Rows from block 2 of the text decoder, named by matrix and row number. Rows with one number belong to one attention dimension. Each number is 500 + 25 x the weight over its row's rms, rounded and kept within 0 to 999. All counts start at 0. Numbers have three digits each. After the name is the row's rms in percent of the matrix's.
# q: attention query, key and value (stacked) (decoder.blocks.2.attn.qkv.weight, 768x256, the q third), inputs 128-255
# k: attention query, key and value (stacked) (decoder.blocks.2.attn.qkv.weight, 768x256, the k third), inputs 128-255
q.117 103:466517467493539467501514493575504494472518498507516487498474498498508501480493535504524494503463509474504505520515461493472474533446465530466536543491522484508509511484454483491504456534558521492508494526530487518560482493508495537535496505477535557507492484483488522482565496482434506489511500492498526490478487481527474479514518499514498450532548442478520513472445480504479445487452
k.117 098:514479479516536494496477494508491540526528515509508468528462483502501478506532504501497528531492526484519518500493464474500504481546527496458495489514504482464523507551521533505556492528557486523490470519486495477535483479505517471518473480502500480468464496493478576489506516508506515512490543531492495454500536464517499507519499494471529515477516468500496492510512493497501519519527
q.118 102:493487539507497518484476488511483474478503558531507508503503475512513498500472527455533519492518520477477492525482539497518494477511546486521462483527483510494433533462489506516479499494518531499513482497503482514474516469491472511525516517494501508504502528496517483495501526527525514503482507465489439522515526522531493509485468488481501472512497544518511514488510489507499524543491
k.118 100:507525481457475502516535508470482499481502509518549515504462487514514526517477504458496481478485461480525499542496515520519546515522483547539513475481483498510486568482484453532490441530515498474509493498538502488466539479484499492471504473493479514522527444528499529472506473541515484509446499498538514512504504497522533471518559489547459483521519524486530461499487447505511476500472
q.119 107:458509467531515486530503519515495522502452439484513522494498484518526495486510507497488514510534525453550491558477531510473511533468529491516486513539484490527463519517481492548536493511516516507509489504492464467504536535513471503513533507499506513542451532530480445515510543525474503495522481501482499484468508521493528488509492480540489538507473449474546473492517490514448497530504
k.119 106:527520504532449497490494538477500506505500478524465508534485471529500527525472498508475457484526505513517553494554462467501490464535494471460518463536510509474527493489503467501523477486513582518540484507531466463515496529498485509487481530459517497516472488537527491512515489564527505482469497542486480534497469517497487517526477513527472504475496490471496482520457468567494484518510
q.120 095:518506488515471502505477456493490526490493493508482511511464481452504491484505528509528517494538489510479482499494532485522537516510537493507454475419526501517478506499498512511497486490524463514463517533470495506524531465507469514508501527498490526600521475544514512490521479519515544527528475544506474465471526489475518473501493532495520479503451478518486493436443502490511510494505
k.120 096:494583476512469536502473504501533483505491477528469463495513521492506510521504475509550476496494516507502509517501501522504504476492452485496506495471517490500480546482542492508548492457493490492517461507448536491504490485550532488555495518477455463490485480497482484530469498459512479498443490535508543487473478475523529472484513505535479506499514524522517486528503464509470497518524
q.121 102:484508525445515512438520526504520493501508435514480516502481517509495528521460496466489489482518497524530501463530499527486528520498505498468515472524513468495475477478490471515494516522515458492492469475530480543495501550529516492474526478538483495525513483534422469481526481476559494487531507558472492525510525517470483511491470519498499489538500527495430500500450539510440494485525
k.121 102:501501523531490497490476511486502487492476496494517513483479436471514497498514478549497510502546488489462457510494513503493475514495471439458528544463462503550530493511514538484479491496506527505522520434492526481524509510486529494521489534521534487515521503478484494521494529504520499471521535518489467500500500522458504518478476498490449539528480492510502535497491521489549486493508
q.122 094:505496500508486517548539533476487519524487472526513471502519507498484516521487503522475497469491493476532480475514526538539441491485467498555490507500540523519483546503495504518528482508513508473532516468507558526466479472508518504496481479535509492488475512446537544523492510498479535511474479534486454496516515522509503462514501422489507535510470482484496517525535458513504485493484
k.122 095:509520521441508482503509505510506503495455468496500458508514498484515477491488520469534513514520505482523487456498500519518505503486501502451513519487468519472501480528506445553518527491497511492492487506423468543524497502473516496508520497516542562490548416482515519466507451523508532528518478485524490502474510462561468534472495512497496498516495501475451498506498538523492500538525
q.123 104:502485482459549479448503502506499523499518510514493511514495496527487518422506527533502536526487526482486482519525468512471510496510502519468505486533475519491473527512521514491516508517498518531524488481499471494544477466511521524464468486465525515456509493469519506521538528519472492516474432527492444513489509493517510479494550532517489486445497526500481519489457477495494552497444
k.123 102:550498483509528504543477475476496498556508497529497468495482472497539523526517480507491466554505497521507566510479482527486539494531476522492484490445488497508494476523526533466484483441565483502494519490477506521474485523513491551455495497502544492529520526511448507480483508503536465503515467523491481505494532452506486506552491520538488513526483479502500488489518505492469469474486
q.124 092:478484485491537496503514497463510499518509513517478496482515481500499496489481510569509484503556499491500486480539491520535473486490490453500468517525472472521485519505476537471501496508523513488451510498487546509451460476477561510505501500492477494515508482528449501516453508509495493530482461509473481478483481493520483490477525507487515458522527522508530472502511554482484495514493
k.124 092:537494487483500484517501544486505502460511460536455497479462507470488482502532496527466496527507495501539464488439518518497455525544472579493504532468430478536478514550512422507523483458455509549489464547526525504479505524486487474507521518452500529517480483496480515494468489504519463511525506526489507517498503514515528511536444477544473488457538489500482506493550487508537515506534
q.125 103:540504520489463473471513509496476553536489439504490506485485504517508488471515555547500509506515548478455527499466538525467496479493500489477503504518492493487526467505470508503497505531538527504486520490551492540479510511515474503486524540469469507499497499505531499483513452454525453517520488470513465510489521512430509532521527479476511485497525465483512506493535515512455550504467
k.125 103:524491517514446496463475536512457513508459478502531486487518502523476496533488509480538516534494515517487508503468460517515530494469523479544542498458499506508508486526498464494502525486481496500499457405506520506539458508486508490478478513489521488520456518492530499476475515454556522477531525484495488476501497492495533478504497526529510438501486479540481488529553506487468497498510
q.126 099:499491511530510519501539500523480506505511438479503546455468488476522522503520510489526545515472489525466459492509489478501503512488490482492577516556467549470460484530493451508490498508488527527519458512502468487512508479482456496540503518545512517452506513488481489480528520497458488519517513489519515486480504530501499503544530531491486497488526502550479471472538495490536512476498
k.126 102:498478506547522477496511494485485470508539489515509494489514488505527487483527510494481537501453514530519501459467434513478519470515497472523472488526527485489515497464507508510441480430534499529497473451503521494450518477510502491497472494509471490530470579487514527522487516484494501523465536457491500491498469507516508473509416505487525507555487496536537499511484502507514507492509
q.127 100:530456452471506466516496482459493487500508480467399495509472507477467521487487466480511460481516480507494505485529467463492499482488499502489486506501517470460520515508528528527523448556481509461499481541501506489526521485477493484496486514492534549493519527472476486544493491533491524484509499502472509472505510482516489501497484508471533528540536540499525544512513512529472441529502
k.127 102:510487520477510536532482501513505502527514479492497522474467514484481486482552512491446471508475511507491487495526481504460516494448545523492468483540522494530474564511502526510496496497492465509452543475507466511491468537545519479503498502489519492535520513492544518490539499486555521518485514508466448497455478562492448455525555482499490479471526525495502492501488528509482488498487
q.128 097:477443454483501463480476504496483515494522468507505498499506460502487494521462502510490550516504516510546511556489493509510467508488482481498500510510506506490503502503551509495543531488504525492491464567525469526518501446470511541524469500485508535489493467504517463512515489480500489470471505496516487491484504462465468475503466504547509549444510500495531479544506538535471504497461
k.128 104:497498489467466532502510489493533499467479540485555475463503488497498525494511495493499497474497539507516538523519487434503502488490508526497515489448452495464500512469458472488491496475503448503489488540506476494532505515506451534507506512508499578530520521445528479518504463492514500494529478532519455493471520467489503468464450533516510519491489505495468532523530531548503502512476
q.129 104:486503498508513534512484501477509502480453526502466502483450577492544476462515498508456522485472523478512506513531481512486496546454528487505530521499500528465496541525442494515507538532498513485535499521507467494471509503560498488512503528480444504540477500511472504516477477518513521502475507494531503436513543495511538493465480527476510446504462493471516521479517512508513504553438
k.129 107:523522485513535471492494536509531511522522507464445473496494493514535498542481513530501528501503509488511517522507450547477483475496514550528524513502531519454475493542516527475515540452473496516517479488444533490528491492507479494483498487521500511538476538541502519467463455556523527494489512538502461522483495436530508472469483503507523491520484502470465465470512472468554532504478
q.130 096:481522527485511529530508477484495511506515504489478466492517515482479472504533462492511523523478528523444489502527504507505495483526517490488486552519494466513501520490518525489497481514548464536462509519525513476498488468487431503533514520449496523519512500516477487488499520495506532493495465513519458506480546512537468468511505512466441525530471560569505512480480499516475487483482
k.130 100:509468470515479555520518520482484511539507530470524500579501498483514522513448510468482493540484471443485516478501466490525477546495487493461510503516538481546468488497500521514493527472507536518549548508529524464535546485520476491420513513455499535453499494470478513505491484503485498491489488511528527479515502493473454554499465499549507501514443556520510494487458490464513505497434
q.131 095:509514517525490500494516536478531497471504518498502536502458488532470496523501524474522516480547515539468523493470482485495469517492473522490504472560472459475484495476464458473500532497478479492520473492550502492491497541543456447555483517499492483508468479486487496512507498541498536534500468492508448501490546508492476539468542500529493470527499511493487511462501479511508487475478
k.131 094:548496477545511513508460448485465457459482486478479546556517483493510500507488520543480523497520503494460486489471527479479534487459502479488510453500522497504480491467480476474532485472484520489507515514485455494485496491527522511479486480508500517510502508527498488479518518479480483495520573510466508502497562528537507506466527520542513486491490493534514465535489487517483490532469
q.132 101:530458492486540503512489529463514548496539502480510501503542482505503526483478508495474524542524466492521489528529489508520510524485487509536504480494508523484462497467459498529485489482505513531465501553459557486496510507542491490549516521495496494511505486475547483457546482498469506541540469519463514476484484511469454471524486498499509473461512478533506478472447529545520543480465
k.132 105:472502503473512523485511530484518459484519581470453546505523507521516499516491496522492487433490498518537515504537498463504500470478485486528483506465511514510496471514499504510521526508491475549483484515501472515539501491465474515460516518511487482489505450470513475499465499501517525473473446453500451483521487495505499498487533532446499514488483495486510489498484503475524516498494
q.133 100:498493522527502481493483482544495489507540476470547513478470564508509530520484510486491495472463498498534506524504528506509498522540493465556506523518525514509514519495474492475469506532523539500442480539499423495496494506475497511482517487559530534463483468499521463537508501503512486508508512558453524481482484481515488534494499490496477486472502511463466490527454472519524473506483
k.133 108:521554487499516433505472496516527496509502479512513532503505513499487483495502509506495506560445493517545490478522515531492509503483492475457547476498479498567550491477513498500470460528497511490476480457477495490484488489482518510529491503520510471520478499486506550484527461458531513500495498465500480522529480489475505538499446526472502503517488499478505478498487495515478464485470
q.134 088:526494488487456472478483488463519496516507514498521490478468526530535467521488499509497503497502475500465479496512510478507501537504482502502479592510513525520516523514528532500492485498503472508487502544517476541512475511509504491509512473512496499485516511514523529426477501522520485484476495458466519483481478523473445479532513495492526442520514526452508501466516531502436444457488
k.134 089:478497493548508501445444491528509542491510496506492486493495491517520497506456490507500516465517503482522470483533457458492514506467526488505522514513523462487470464533521517480509495551469546496492498487462497462504515484505461491504478478530496508436492522492465487511533472485477480497483495507483402465480464475524471464489480532501527504496535545497513463520489530521519496488470
q.135 099:527526534485493502488493535518514467531524530518513525538558482485518441492470511533494470511530535489501501497500478523487463520484536509493505507513510500542521475532455475482455503503491526473501497524474475504492529490525519508508475502534536538516470515500521504504494498488477491473494534489480513511512473528462491491450530537511523496533517505511502499508483465512538522502444
k.135 103:492522512484513541497518500517477536520525564480486470501496482526511490499522549496503540497511510485516508495476458504513518513509499464492486515447494479500526512493534481506526516529542504486483467464476482510502487508486498546512502507512499507449489485477462456534489497460477485440489463482560508506509493531489502436522533487487498505551503493457463489497502488491559471504501
q.136 102:512513494517514528487518541485498487503479512544465465517508466493460563494490447512526516524492467520494491483480545509538493480457477475489528472493524451503466538514457527496526560522488489477472466535540482533534503471512516452530508523484533528511503508519515515503509508476462519483515497528549475480452515492530494511503460513525434534499514534485482501514506474465518498494481
k.136 101:471503447519535540532540486516497505518487497510502480506505511468525489480511540496494475531485492490506512471486440540523522502473483526472498476517495532477503522488518484446510496509515433521489572496506461502472495503508533477486519506481526493489497526524555489474500531487476522531457508450461516492532534492479539502509485469498500473520490501500487540505521488484501497472494
q.137 108:475458497512479526507464539508527478500520510507538534468478478514484513486481496612498477496505518482499486496477471529455481482458486493504472512486527480497529523494477523440505465504504492452504482564573468498502471500484511508503529485500487469512494475444466514505456475514487518496528512525473500484517520482537504530467532560478496510520530503510563507495534475520473471511518
k.137 105:487518525477521511472493506452455501559489476495472492476482507468509516492503486511473516511496463542499540471497509485535511515536521501492482462497473516522523467481493554504505518513468491484480494491515499467495480482500475499492511495505478576485468459499505532467490534459492486497446497537512545501453513498523501536442481499482513509488510500479440550505487531528532488488514
q.138 104:516506475461476475489505499489536519516509476528540524520491513537483454515491504500531500495514489469499516521512540454486481516530525487547504515526484528513494547486476473491491530502488483504491477492511512511498485512461507482523530485523527519481485475526507460515531491515541500560509478490524510523493495472463478532480479483526503514532534530466487445490483494458490497486484
k.138 100:495508535510492515492526525499500536462511500512471537551527518491509525507502524532469451496440509470477522515507522491473454512508457454551509472481478475504480521542488507471493466508487541494493480484458484490475504451456512535540493517536573466471521529466497508515512514458503488489477487528485474545495489544539519521514529493477511552526492511490511503525484502505487516501507
q.139 099:471525449506477469528482547508505493496457505513542516483503483491511522498529479520494465506494533483544524436509501487497505479504524505494489507469542468507535462489502503495485495536441472475466504501509475532473481495472536468467481498526463461524511504477497495501528498524496486489485483518480484491491507497529495515493464472499495509482539536495493542556512504487518483507503
k.139 098:478488462467524524502470511520490505482486443500561509506516470477468539496488476521493519522499487517541522496488461534540507568507501501537487489527501522452464502468551495483498492510447526488469511478473497510500470485503500415510525491502502504520489530445469521511529491518502482519475481514509531531543504553529514526452457526486475519509479476476438526524479520528484516490509
q.140 095:534478546513484492542509491495531467544477508506490565505529498522457475578507503523501515482476491493518508493503478507477537492468515492464500512519482504523509530489469527531553482476507519523525491517463509475497500509523464488511473510494520493520498494483552523466493501473458479477517508500459501512510526481476478498462522477462470459498525506477516488522504511506506519513510
k.140 098:517534530529530502525556507482493509461447528516510474481470508513514555527470479511502530457531487493472500448532469471516537526491495502498508509503476468479490510524511434526538492541497478495444516500479534509521497493481522535480483512477526483528504479469474519511525480504509498552499459464545466487500495536500462494448479506491478485482525456513509465456518509500529510524506
q.141 105:465473507510477533479547474468558503517479505509488510544545508478473524517504523477491470462499487591479468463506494577555501490502465470511514489528542493487513506493497490497520515515484460451532501524519460507518536470535481484487497490509455497501439476456510472497503518549545534514490508510519458509507494480512514534506491441521478543519486498488506512537496514505537486518469
k.141 108:490495546517531517485496431469476489488462506497492531498526508479492499502556511497486487512516504490501426507486537479515478529541507499468524514488500476503481548455482449477447533512534483512538476496490551533502454491531453503485495488504491491525474567493518522505471466481481497489524495502525487499535509494504500521507501503510532500584486478498514550549499469492502546502523
q.142 107:513475522511509482495498554507469537494520523516512521435474499485533521518513532506479490544508493492484510514522474533487507545520474518517522489483445509490480444502511471503484488520483482537498529476509510527525526496516496502475521524541484495500469484447477475455486511486492535491556491486514516496501505490494557467473453460469507483495493479502503498458513511476570466472548
k.142 098:520460500502484477470529496490511497511498536481543499479490511463518496494439519516542540528518479487559492506475478528507478519499544474501510477530470494496502481527454497517467498536494518505527494490504506476518499474467498497522494497485523446523472498514491536493534524516531502491489522512510520513467516483472510497515489489505512499553458495482541508502495522525511480480490
q.143 107:479521488469526464494518446523511479498514543517445505555520499487489553502512479497479513504489490509521488485531503484522504504493520455481508535510487496478431485496502482516524518433504448529550476529519499523526482477499460494499511511463509524478520519523492540476472500519524525494434488540487510485477551464480528548505493514473438504511512521508496491489505493487486527479552
k.143 102:508527502521489482525503483506540478541494515497492434514535489513483484481537499523519472481472473486512477525512485519468470491491484520460533465480561474489505508506493506517486535542487455475519540485539519495466505533562446493459517482490512511462489540510503523473481495519503532538499449507530549462474495464500493492504492459561512484470513494493523499459500473465506507480506
q.144 102:484536458489570496541506478467501496554473524494515473486503490507514552506529478519528487472556498469499533516521486446495465471496530503488519535553520552545472505540449435498524483502465472483478492508492512505546508499544478495490513536479503522500447505508497502484534512473489513499507536469523478475491502476480527469493516458494499491508495516505508541540458492507498440509482
k.144 106:476512491505518500486492553526516472522493543475491487535490513476474492509495507464479499539535460507468531500531453551491470554485480506522480515482560502497472521491532464521508538478488475567507523495507432560525483482456539504549469508468476508487502526426507469565478505496479554473480511494525524524468463510541466482476499551505478498510487497495560518492490502469503486471469
q.145 099:502519495449444523491511508515508506511478482513473479455542488519497480500478497465486468546492464522533485519484511526475512500506530472493497488525529520496458528545523499530491478512494531538474560473489502535459531525470551521500485529495509480469524515464470506509468486486498466515509497483542533472501496521461523592510472496498429489514498512459505510485456470533479450527525
k.145 100:525506510495454514504528531533482511502532461494473508495467525446473500504459498466526500493457533498469514512519545535449539494511508490482526534501472534519534513544487490494511536488493505508544506485567522529495504504481512500505493530523489527558488476518526520534501528534526529486492494478457457488494460502505474471486489442520548536505549487510464504575477529523533506489517
q.146 099:526503535488502510519511468461510499491494490462539494480520484492523470510533503477508537561503530478466495480537507532462487496536544525504493512482467487519513540481497460487490488454532503470458509468511526471494495485490524495531520492485501549478527482480524509493499543513507553487506526490489483512486482548534468477523447515530489455516508512504530509479527474489485461486533
k.146 106:493465518543490531479491481478475492503508483500496478510469498518467531490480529547458512500493467478474507503507506479453499511451486489490500500487468471524490483487478494532477475527470528506471510471482494523534479493478496501501519481500495491494500484506502533527556506487488463453476495483470499506480471465477501492539500561492506438538517490514501503525488503531539571511525
q.147 097:497572503528509500478508512490517517480509502472509473481430512497550475491554480503512514527443501520477488461463460466460512547465455471489427498535516516473480490511531509515502524526486523520489446486522517475498495481540518487489526534464501524477498545509475482518530474454486494478511511487490513479478527489549521463458495516503503476492524502511485522486509540499492453532487
k.147 097:496487482517474502505480515497514533510498486463534524509456523521514529526459509510526517482524485530483535506489493563469498470464540501504524527505501502547492527506507525494514506507490523533502515547486520448507506487490452489512464502471522463515492508528493470547503497481519497477537514478454511536498475500482468480491480510501500502450475505520490481516491513519479486519452
q.148 099:489543478453527468471475470495507517511520514518515475524511480556515473492502526451469533493492509534531503533455509461513504518518492456478512484524504481501519496500541502544485546513489500524472505493477517492450493535539517466491484490483500475507490521469479468454534478535522534556492548509470497500516489489500481487553539472485491487503533505500487510473482486501472524491488
k.148 100:506505460503505482445518467526504500481538509478516513521485526505491463495500514505513503493531504518506494513462498475510486510510497464523502506478505511509512500528484495513489502469506517552504474514447474487497483497460512482485466501508492505506491507505468534536471509486469527510502497465456481493503466473452494470503494497517495549473500508547550457527506481523516514518545
q.149 094:481463496520478492521513492512486504490511524515531503531516521445507494481548484487517508534510510537465530551481483481454539505525499501462456486484527506508559518516530505527500466497498520476518474446502464514553500538481547514521514456516458506484494512490500527480491465469485493511517483495499522491491518482512496495516441517536498557516528477498501537524509504474475483537444
k.149 098:518463502539487497462515539537526476473489529497547486520468498473522533486508552533510514540499502519479498497555486480501529534525509496506488524503461476542490489493487502511491491525493547531515491477472524496454522491466526477517466466493473471502474530477503464530518543453546513489485487496448527516477497444455492475513494500504539486477506519484544480521461494540519524493476
q.150 092:495469507525482479519569446497531498483478460479479503499481516502481516508501546556502498518483524519474470516490514492510501497486477480492497513505521490497536480490504512484492564540532490475507480506467487469542502531486473509492498484503470484507533537492505515459506501474522504493500484441480503508494517490483477444472498496499500511438456497524554541522500527497531519487517
k.150 096:498489511519541531508484488491470490526473467546518519496553488426496496534520520472518529516486518564492514500509455509490518519542477509479497533507512483503449517461467480462517469515517534481468512548514515498518507536514467492514476481466504500529509505484536518480521491502509515563539501462502523495499486517534478536536476534510503463456466496500529505460483474504482491514463
q.151 108:515518529505502502493518523496477488516507470465537503471476502492503536493468551465513505521557540508498498521501506517481475500509482519480457442513482487464493494496506526483500508539473496506475459510503544471527500536502495547511505467486481489535497459465529505501509502511504489508509492476492502507533495470499488499489508516480489497529489474527565458533512531541474499479461
k.151 107:513468478527486512476484477454483501463509525488480484486513486522501522499473519451465487494479464545483516521516509499513427516524457460523512484505522514524490448517527499530532478529502519522479546500485476502515504536522528460502493516511482495469521525503463499551523540454525491481476514465534507441464514513522560543480515497468487536513526545496455512519509504508536502532478
q.152 105:459505513476501484490499551527484483494509507505481528513527512425487527464507539495506553501508496527493523540459468451475501455506513498523489520516493539506546499510539485523503484468536510497459507492510506519487562478529464551496506523477511506507479451462488465508553523500465517527484500489510495485465475485515513501501519467473522452459441533506523492493467466504496510478481
k.152 105:517478473506481490551467502484545484531462476473501514517482509526532517491503474504521550531551484479502517536473497474465449454431476525456551515500467487495542499532499499491539494471511504541518484513540481486520499522524521574466493528521463478465520470485512542489469507487483509515477482516490514513484496478505538498502479539502510525514509512511517477500473496526476453512516
q.153 101:534499506534513516507463545532509499490471538508494529445563531487471488527543536494493475468496453507507518483483464513479524479499487500431504507501477473507494508521502535500500485538543527499484506520473492512472473473488510486512511498496440495494453487520543492498436501516505498481471484500488547489468518493483500479534520493497496506528530516495531535557529485489497505493538
k.153 095:479490536531481510514554509559486515516490476491528495450487489486477523492532466515477545551504491490474494509493488553512452529498531494488473511509496473496474521498495527513501474515506512521500535455488503504512487511492490470475482481485471476511496539490481492535538535537544459530511513508495467521489503520472476451518484491497519482525523520475485472513492477500572472494526
q.154 096:522492552493506493501515533511550487541498507529465511481500493492469512462506489527503528527483531486477553503459507492473497465526489483494540476498502533505443526489481538518519536524494493520479513509489516505483506499554511512474460502550487491520495518537496514478524487503579476527506465490451481524515507475465506479465504470548468479517525459537492503485462515484506488466510
k.154 103:537493530496445525539543508500483507517504503504454549485505488491551475547514511487489456521476458513504520517519489496471513494481503517489495533501485492507501476517489446475490496506472535504469494536523491530534497464523514483513520519494487501546518525495444500485456510471523545481511497473527548508511480516534467522506495521492499530453484434503518501451529489531462511492532
q.155 099:513541536488514522476476498548538477452520591548511521533478508494512507525508532501499473466513511535498473459503516469495505460439484490483484494492479510487492478512528456494457514500491487461539480522506481503502493505498478479478490508520509490530500486467527494486508486468517495559504495503535509509511464495531558487518506497463496487497503494473534485508527470511520466513485
k.155 101:502484519509509512546530454492441520468482521481478492522515498497490470528556467472497503541522482463486511462494518493545467496504480459440484506460509487500517503510514525468486511505495502490484495520505517453536512496498498530493487506513516501462497523480459559536504537523497488475510510521511537526488488487527548480513520512521503517527501501478531498484481437462522550504532
q.156 103:462513503520542514464507509507477482516496492489510522470486499465537449542492476469460484455542509495492520511500491487486508488531528527523525508493480518480505512509471522446522509492542482496459479515558506475529441521504538487494503505500525485536511534522495499523505506456498485508476494489466524551495510546496496487513513458490466516532497493504487478496523504516503546484488
k.156 103:496478484484532511504471480492489526467503511515503478515514529477571520479494460468496535495523515503500455531502514476462473494532500468483506501491486481510503452486498528536548471525488525480524518513503451527485474480487488501498506507495511490517499499449520467493497531525487519471482531499539493471524529506479522483486521546478463503467503502524470487507527506467531518517492
q.157 099:505493510468500502466510472464481491472517524504513557509517482519506524441475480512535505516500518473509501516499479481498532485497491473480486455528457524504486495481478480530525496537525533480484482531506557483490506516534463517506468493526510539484519465494474510465472506531463549502483536467524523526473511523446503523508531452529497467514500513476484499479495516484466510515521
k.157 102:458516497536535492491525485477499491506542529521517533536428502562500508479539529479507464486508458517473492543479510515457506485453510474505507478456479513447529487511532479552479519485437497503505495524485489488512489524479538497471478489504541486484472456519474516517512479504469518479441486479442464499505490526457504523505507474511512498509513491516493515491478531508484539485547
q.158 098:517484522531518506481514471520490488505512514524484497551480575511542516481483488527499533451509505504502476538463525507482529509484492462486467476465532491505510485533484506506518499493521489461507504498490497429461556498539451494517494477469453491520451495499512517466453467500492500502512504490478491458488470480475529529463495485533533508516512514475475542515476527510486542471460
k.158 100:548516493472554468468506509482513475502486517525505520496551520491513499528522487504522513520493483449499490465461482481485523490461482522509515560537491495479472489506523491498476532479504522501472433495459528525485490514493496492537475492490504499523526513464577536481516510484527528515487497531490465482482522526528467483505505488505523521487468479492483455467473475467501528495520
q.159 095:545529499479554484475516505529513496478502512491557488516509501492485487449505480523514459519480545488527513503530459514464511503503465517497508475448449445509526467503516517491501502526542498516481473470462494473464483486538507514497477482477502525523525504479488504477498502506485545528500479512472464495538499493481490513535516496542517535508482456486481567487465503523482475487519
k.159 094:523432488467505506521495486486451523481576543498503559503519510506469513474493446501488488544496483504522560532472497475520537491489479535490511468488482550486495465528476495524477501512527512500491493475496493515494521483485537482549476508484469484480533488514498507524507479508503474502495509493498486519516469500477494535525483498520473473476436445460502536466506481508530509525525
q.160 101:515472468544503479454477499502475480547499507524523481492500528526512519503501506480525512534461464527428529542458492456472525528486509499467499521493504523490479487468489486489485444502491538531484507525499511503509476488530535465473492453489511503501519538472490531514466507523508495522501500515445483513509435481486489497492504520495499464493514497466499487479498505524438487497470
k.160 092:498520523523489474476489517488514477492513513480497518496493487506514508536515519498538526498516523506464508538507496527510508505519518496481518494505503525503519519448515510494464500494532527542478454506483502487500492541511511513492515523472462501508535510489484488534530498480526524499461521509476481526546481484521477405477483496498517475447531465499514503456496549555517433520514
q.161 093:486514534498493487516500502483500495498470508495461503518514504493484447518493476498494512506497525524493459524522516432527507511489511494488506512525501475499487553531519464555527513518512502481484476503512497470506492533499567545505478474524512498487480523459494540488484487503463498479469494499503520484516589489519508529513546502505515493520502486530504506518502526496484506509513
k.161 100:483527534539494493497488456497557486466507526515493482534478532505511484509521503472486493526536520489509468513501525514486496488521487528525523500508501456496450484464519499500542526476486478496520503490507533537494517493480478551504525520519527468512472515509484498471549511502528513504504491513482492507489519495443489495466529475521485494476523514523477457506494458455486528522535
q.162 099:518489490541487483514521475495504483499498511481479436462521496478489507483539474518480467478452507492531531493448487481529507501475519528523518454533481527520504506516481503508456554482538524497521499484531461457553505514497517465490520487482525469482499516526566511503505516476515448488510529525465498502485515478508515497475533484502510521538545514480460522504509508527502491494479
k.162 101:541481495472469464473510476503552486483520461519523504493479522468483487502486499495472516529514569519514471488458502546510528504481511509503495495502465492486515486497482459496530480504492505506479491446438498537495490487521539546497512486487459461496496496522499509508489499505502475478528470473540517516575536523502466488515508478474486521472495483495492503497539484478437492489507
q.163 102:521545524529515475516515481515507489432482473506498466511523482510486512509519464498503475489499466513445466496529498467541493503501495514496468517521523487517487470486537472490497505528474525529516486444504548510503522506471508474469510502516489561467519491535452503552487489492512479473487522494529498488485507496508524535496462536485506508493518506489459484471549472498539536510522
k.163 102:478540518484529519510489508481487515531477462522543445526522491491480503489502520518550476508482541509452493501475495521469496500479485477490499519539502463434533535442529504484471490496528481489485507518538461493535500518535499470527490473490528503493451489528505476530537532499506475516493485522473501499509511526498498506519513457547526520455499532491491492492511485521509510542472
q.164 102:511461502516480498553500446493467511490482423497481527522484497481481495505510515497566494488494515475491514515492492503502507518558476528522495491491515490531549447529486469476514480499530487497537522462491507497527552530485495529488498465506498531517545484488520478532507491507464509504478456526511517506526509533492556529554498469479479508464478485511484462473484508495521488453515
k.164 105:537529486498541473529512494446467506482504518498509549508489495521454483482415515550489489530471522505471472524517519464518535514509529553530478448460479534488522504478496509489484494466531515468510453507548523499452488493527546518496515473508463487515529484520511465477489492498522512491479496469509509486461471493494469520535508518521519534534464506504536498503536456479543486507469
q.165 104:501458509508508533494510497480502500467514488504463513503517501517519556558539430492506498461511492505482513488498507491490489493514472489499483493513457482459518501520493544509482542456526527498515461505504501497519526507511524480451530463506498488474491546534477526508453502475496486509447488499507511509497515517512520481496464448492489504497496484521501482566547475492482546558498
k.165 103:503517533487485463501474504540536463455469477523535461481538477480505515485497494489524522508532482513522515489508507536520526503493476513519441536531521506486480494435473499496516470518470499566514508494486504526470526521490496526511497547473485501508505531504505492459535497493492494469459523478517530494480472492506523497481520480480535485481525545522540506462481469538497535508475
q.166 106:487487480452507516466464471482545521508471487530557494470495472482480527468545478510482508464493503491503509487517541520500467535515488522518516503527467478512489527493481475490510545556498494525522505499511471461447491504529462472529467479517485529508490482504450533467469506503496515481516530462506489519471528514487506504525517501530527474500434500522524484510501495472455483511452
k.166 103:488522460515490521485512483486518471521487498438475500505494462501498472485485557512514481539506502506499513488515501522492535520503526530496500479466475528499516486511497443519468504549506517474513506472491488527522507511490523504483484455513496544489524509503468483497437523521464505449476538539500469526527487475460480515514484489524512495510472509527517482554505494470535502476486
q.167 093:513479518477471532534482482517492524532528499488437545531528513478466532488546514534535512504517496483524497512487501545478486518531516504483493517479481505495490496493509462490458457515508540497525474498516533456537521504487493506539505472509562531477538505504495499501492495485425466526475522463513532482472526510473495483537459480528473477489524506489465481533514512475496537494469
k.167 095:543522463530478519521442525496477531503482556512505519503489475490505492536506500518515475489458499538496492485529547522505501496476496499509495519539518476470532491509490499557482509514443490503495468528505493549483465514554532491467527478520506491482453493504499450522485511524475535479458513488520510439489475516483478508504484496458515532502491476525462467523480468504518502467515
q.168 101:448490467505504535533457490523485485503488459488457511503545494528499507513511476499483508537453519482481526518526489505516465482526542480466513490474479455519516482466543477500491505508513503501463526482461528531517525489492496485519498461506491545512514479466513502474509447504549542511513483500442489520534511485529452488473516520453505506507533509489476510527485483500536469548552
k.168 099:518539521502488490505503460517526485482489555462499479512449483489482501476454493529464488497472475499486515485490467542496472521497525481524512512531508524499477520496503475484514494472465528551518468522501501523488519481533453489514514496472476518509478475488454517442532477495489513548502471533485549472539478531478519527489463517524522478528485507496508525539508499508499448541499
q.169 100:540514511518501484468490509532469489506518474500503488523509517460525491475535530516493532475475505546503487463475448478489516520489505508525465500509473503472504463565495504542494524490470450493486505540549476498475514496499511487509484523510470457473509522469504514460492519512483484526481430509517468509499489508485504496457528513497523489487516531524523497456503483459508508508562
k.169 089:528495486522455559531494449545490497485514549496518539553543482531455474505477522521524522494485486464496475513515509500530453518496477497517466522491506488491454533487455482481516469486507519473507510463518441516468537521502474523512497508485470496507503499518510503492492500494536513559474490500492472490517494504509502489545554490500499518498508506504491438485477518476515500464500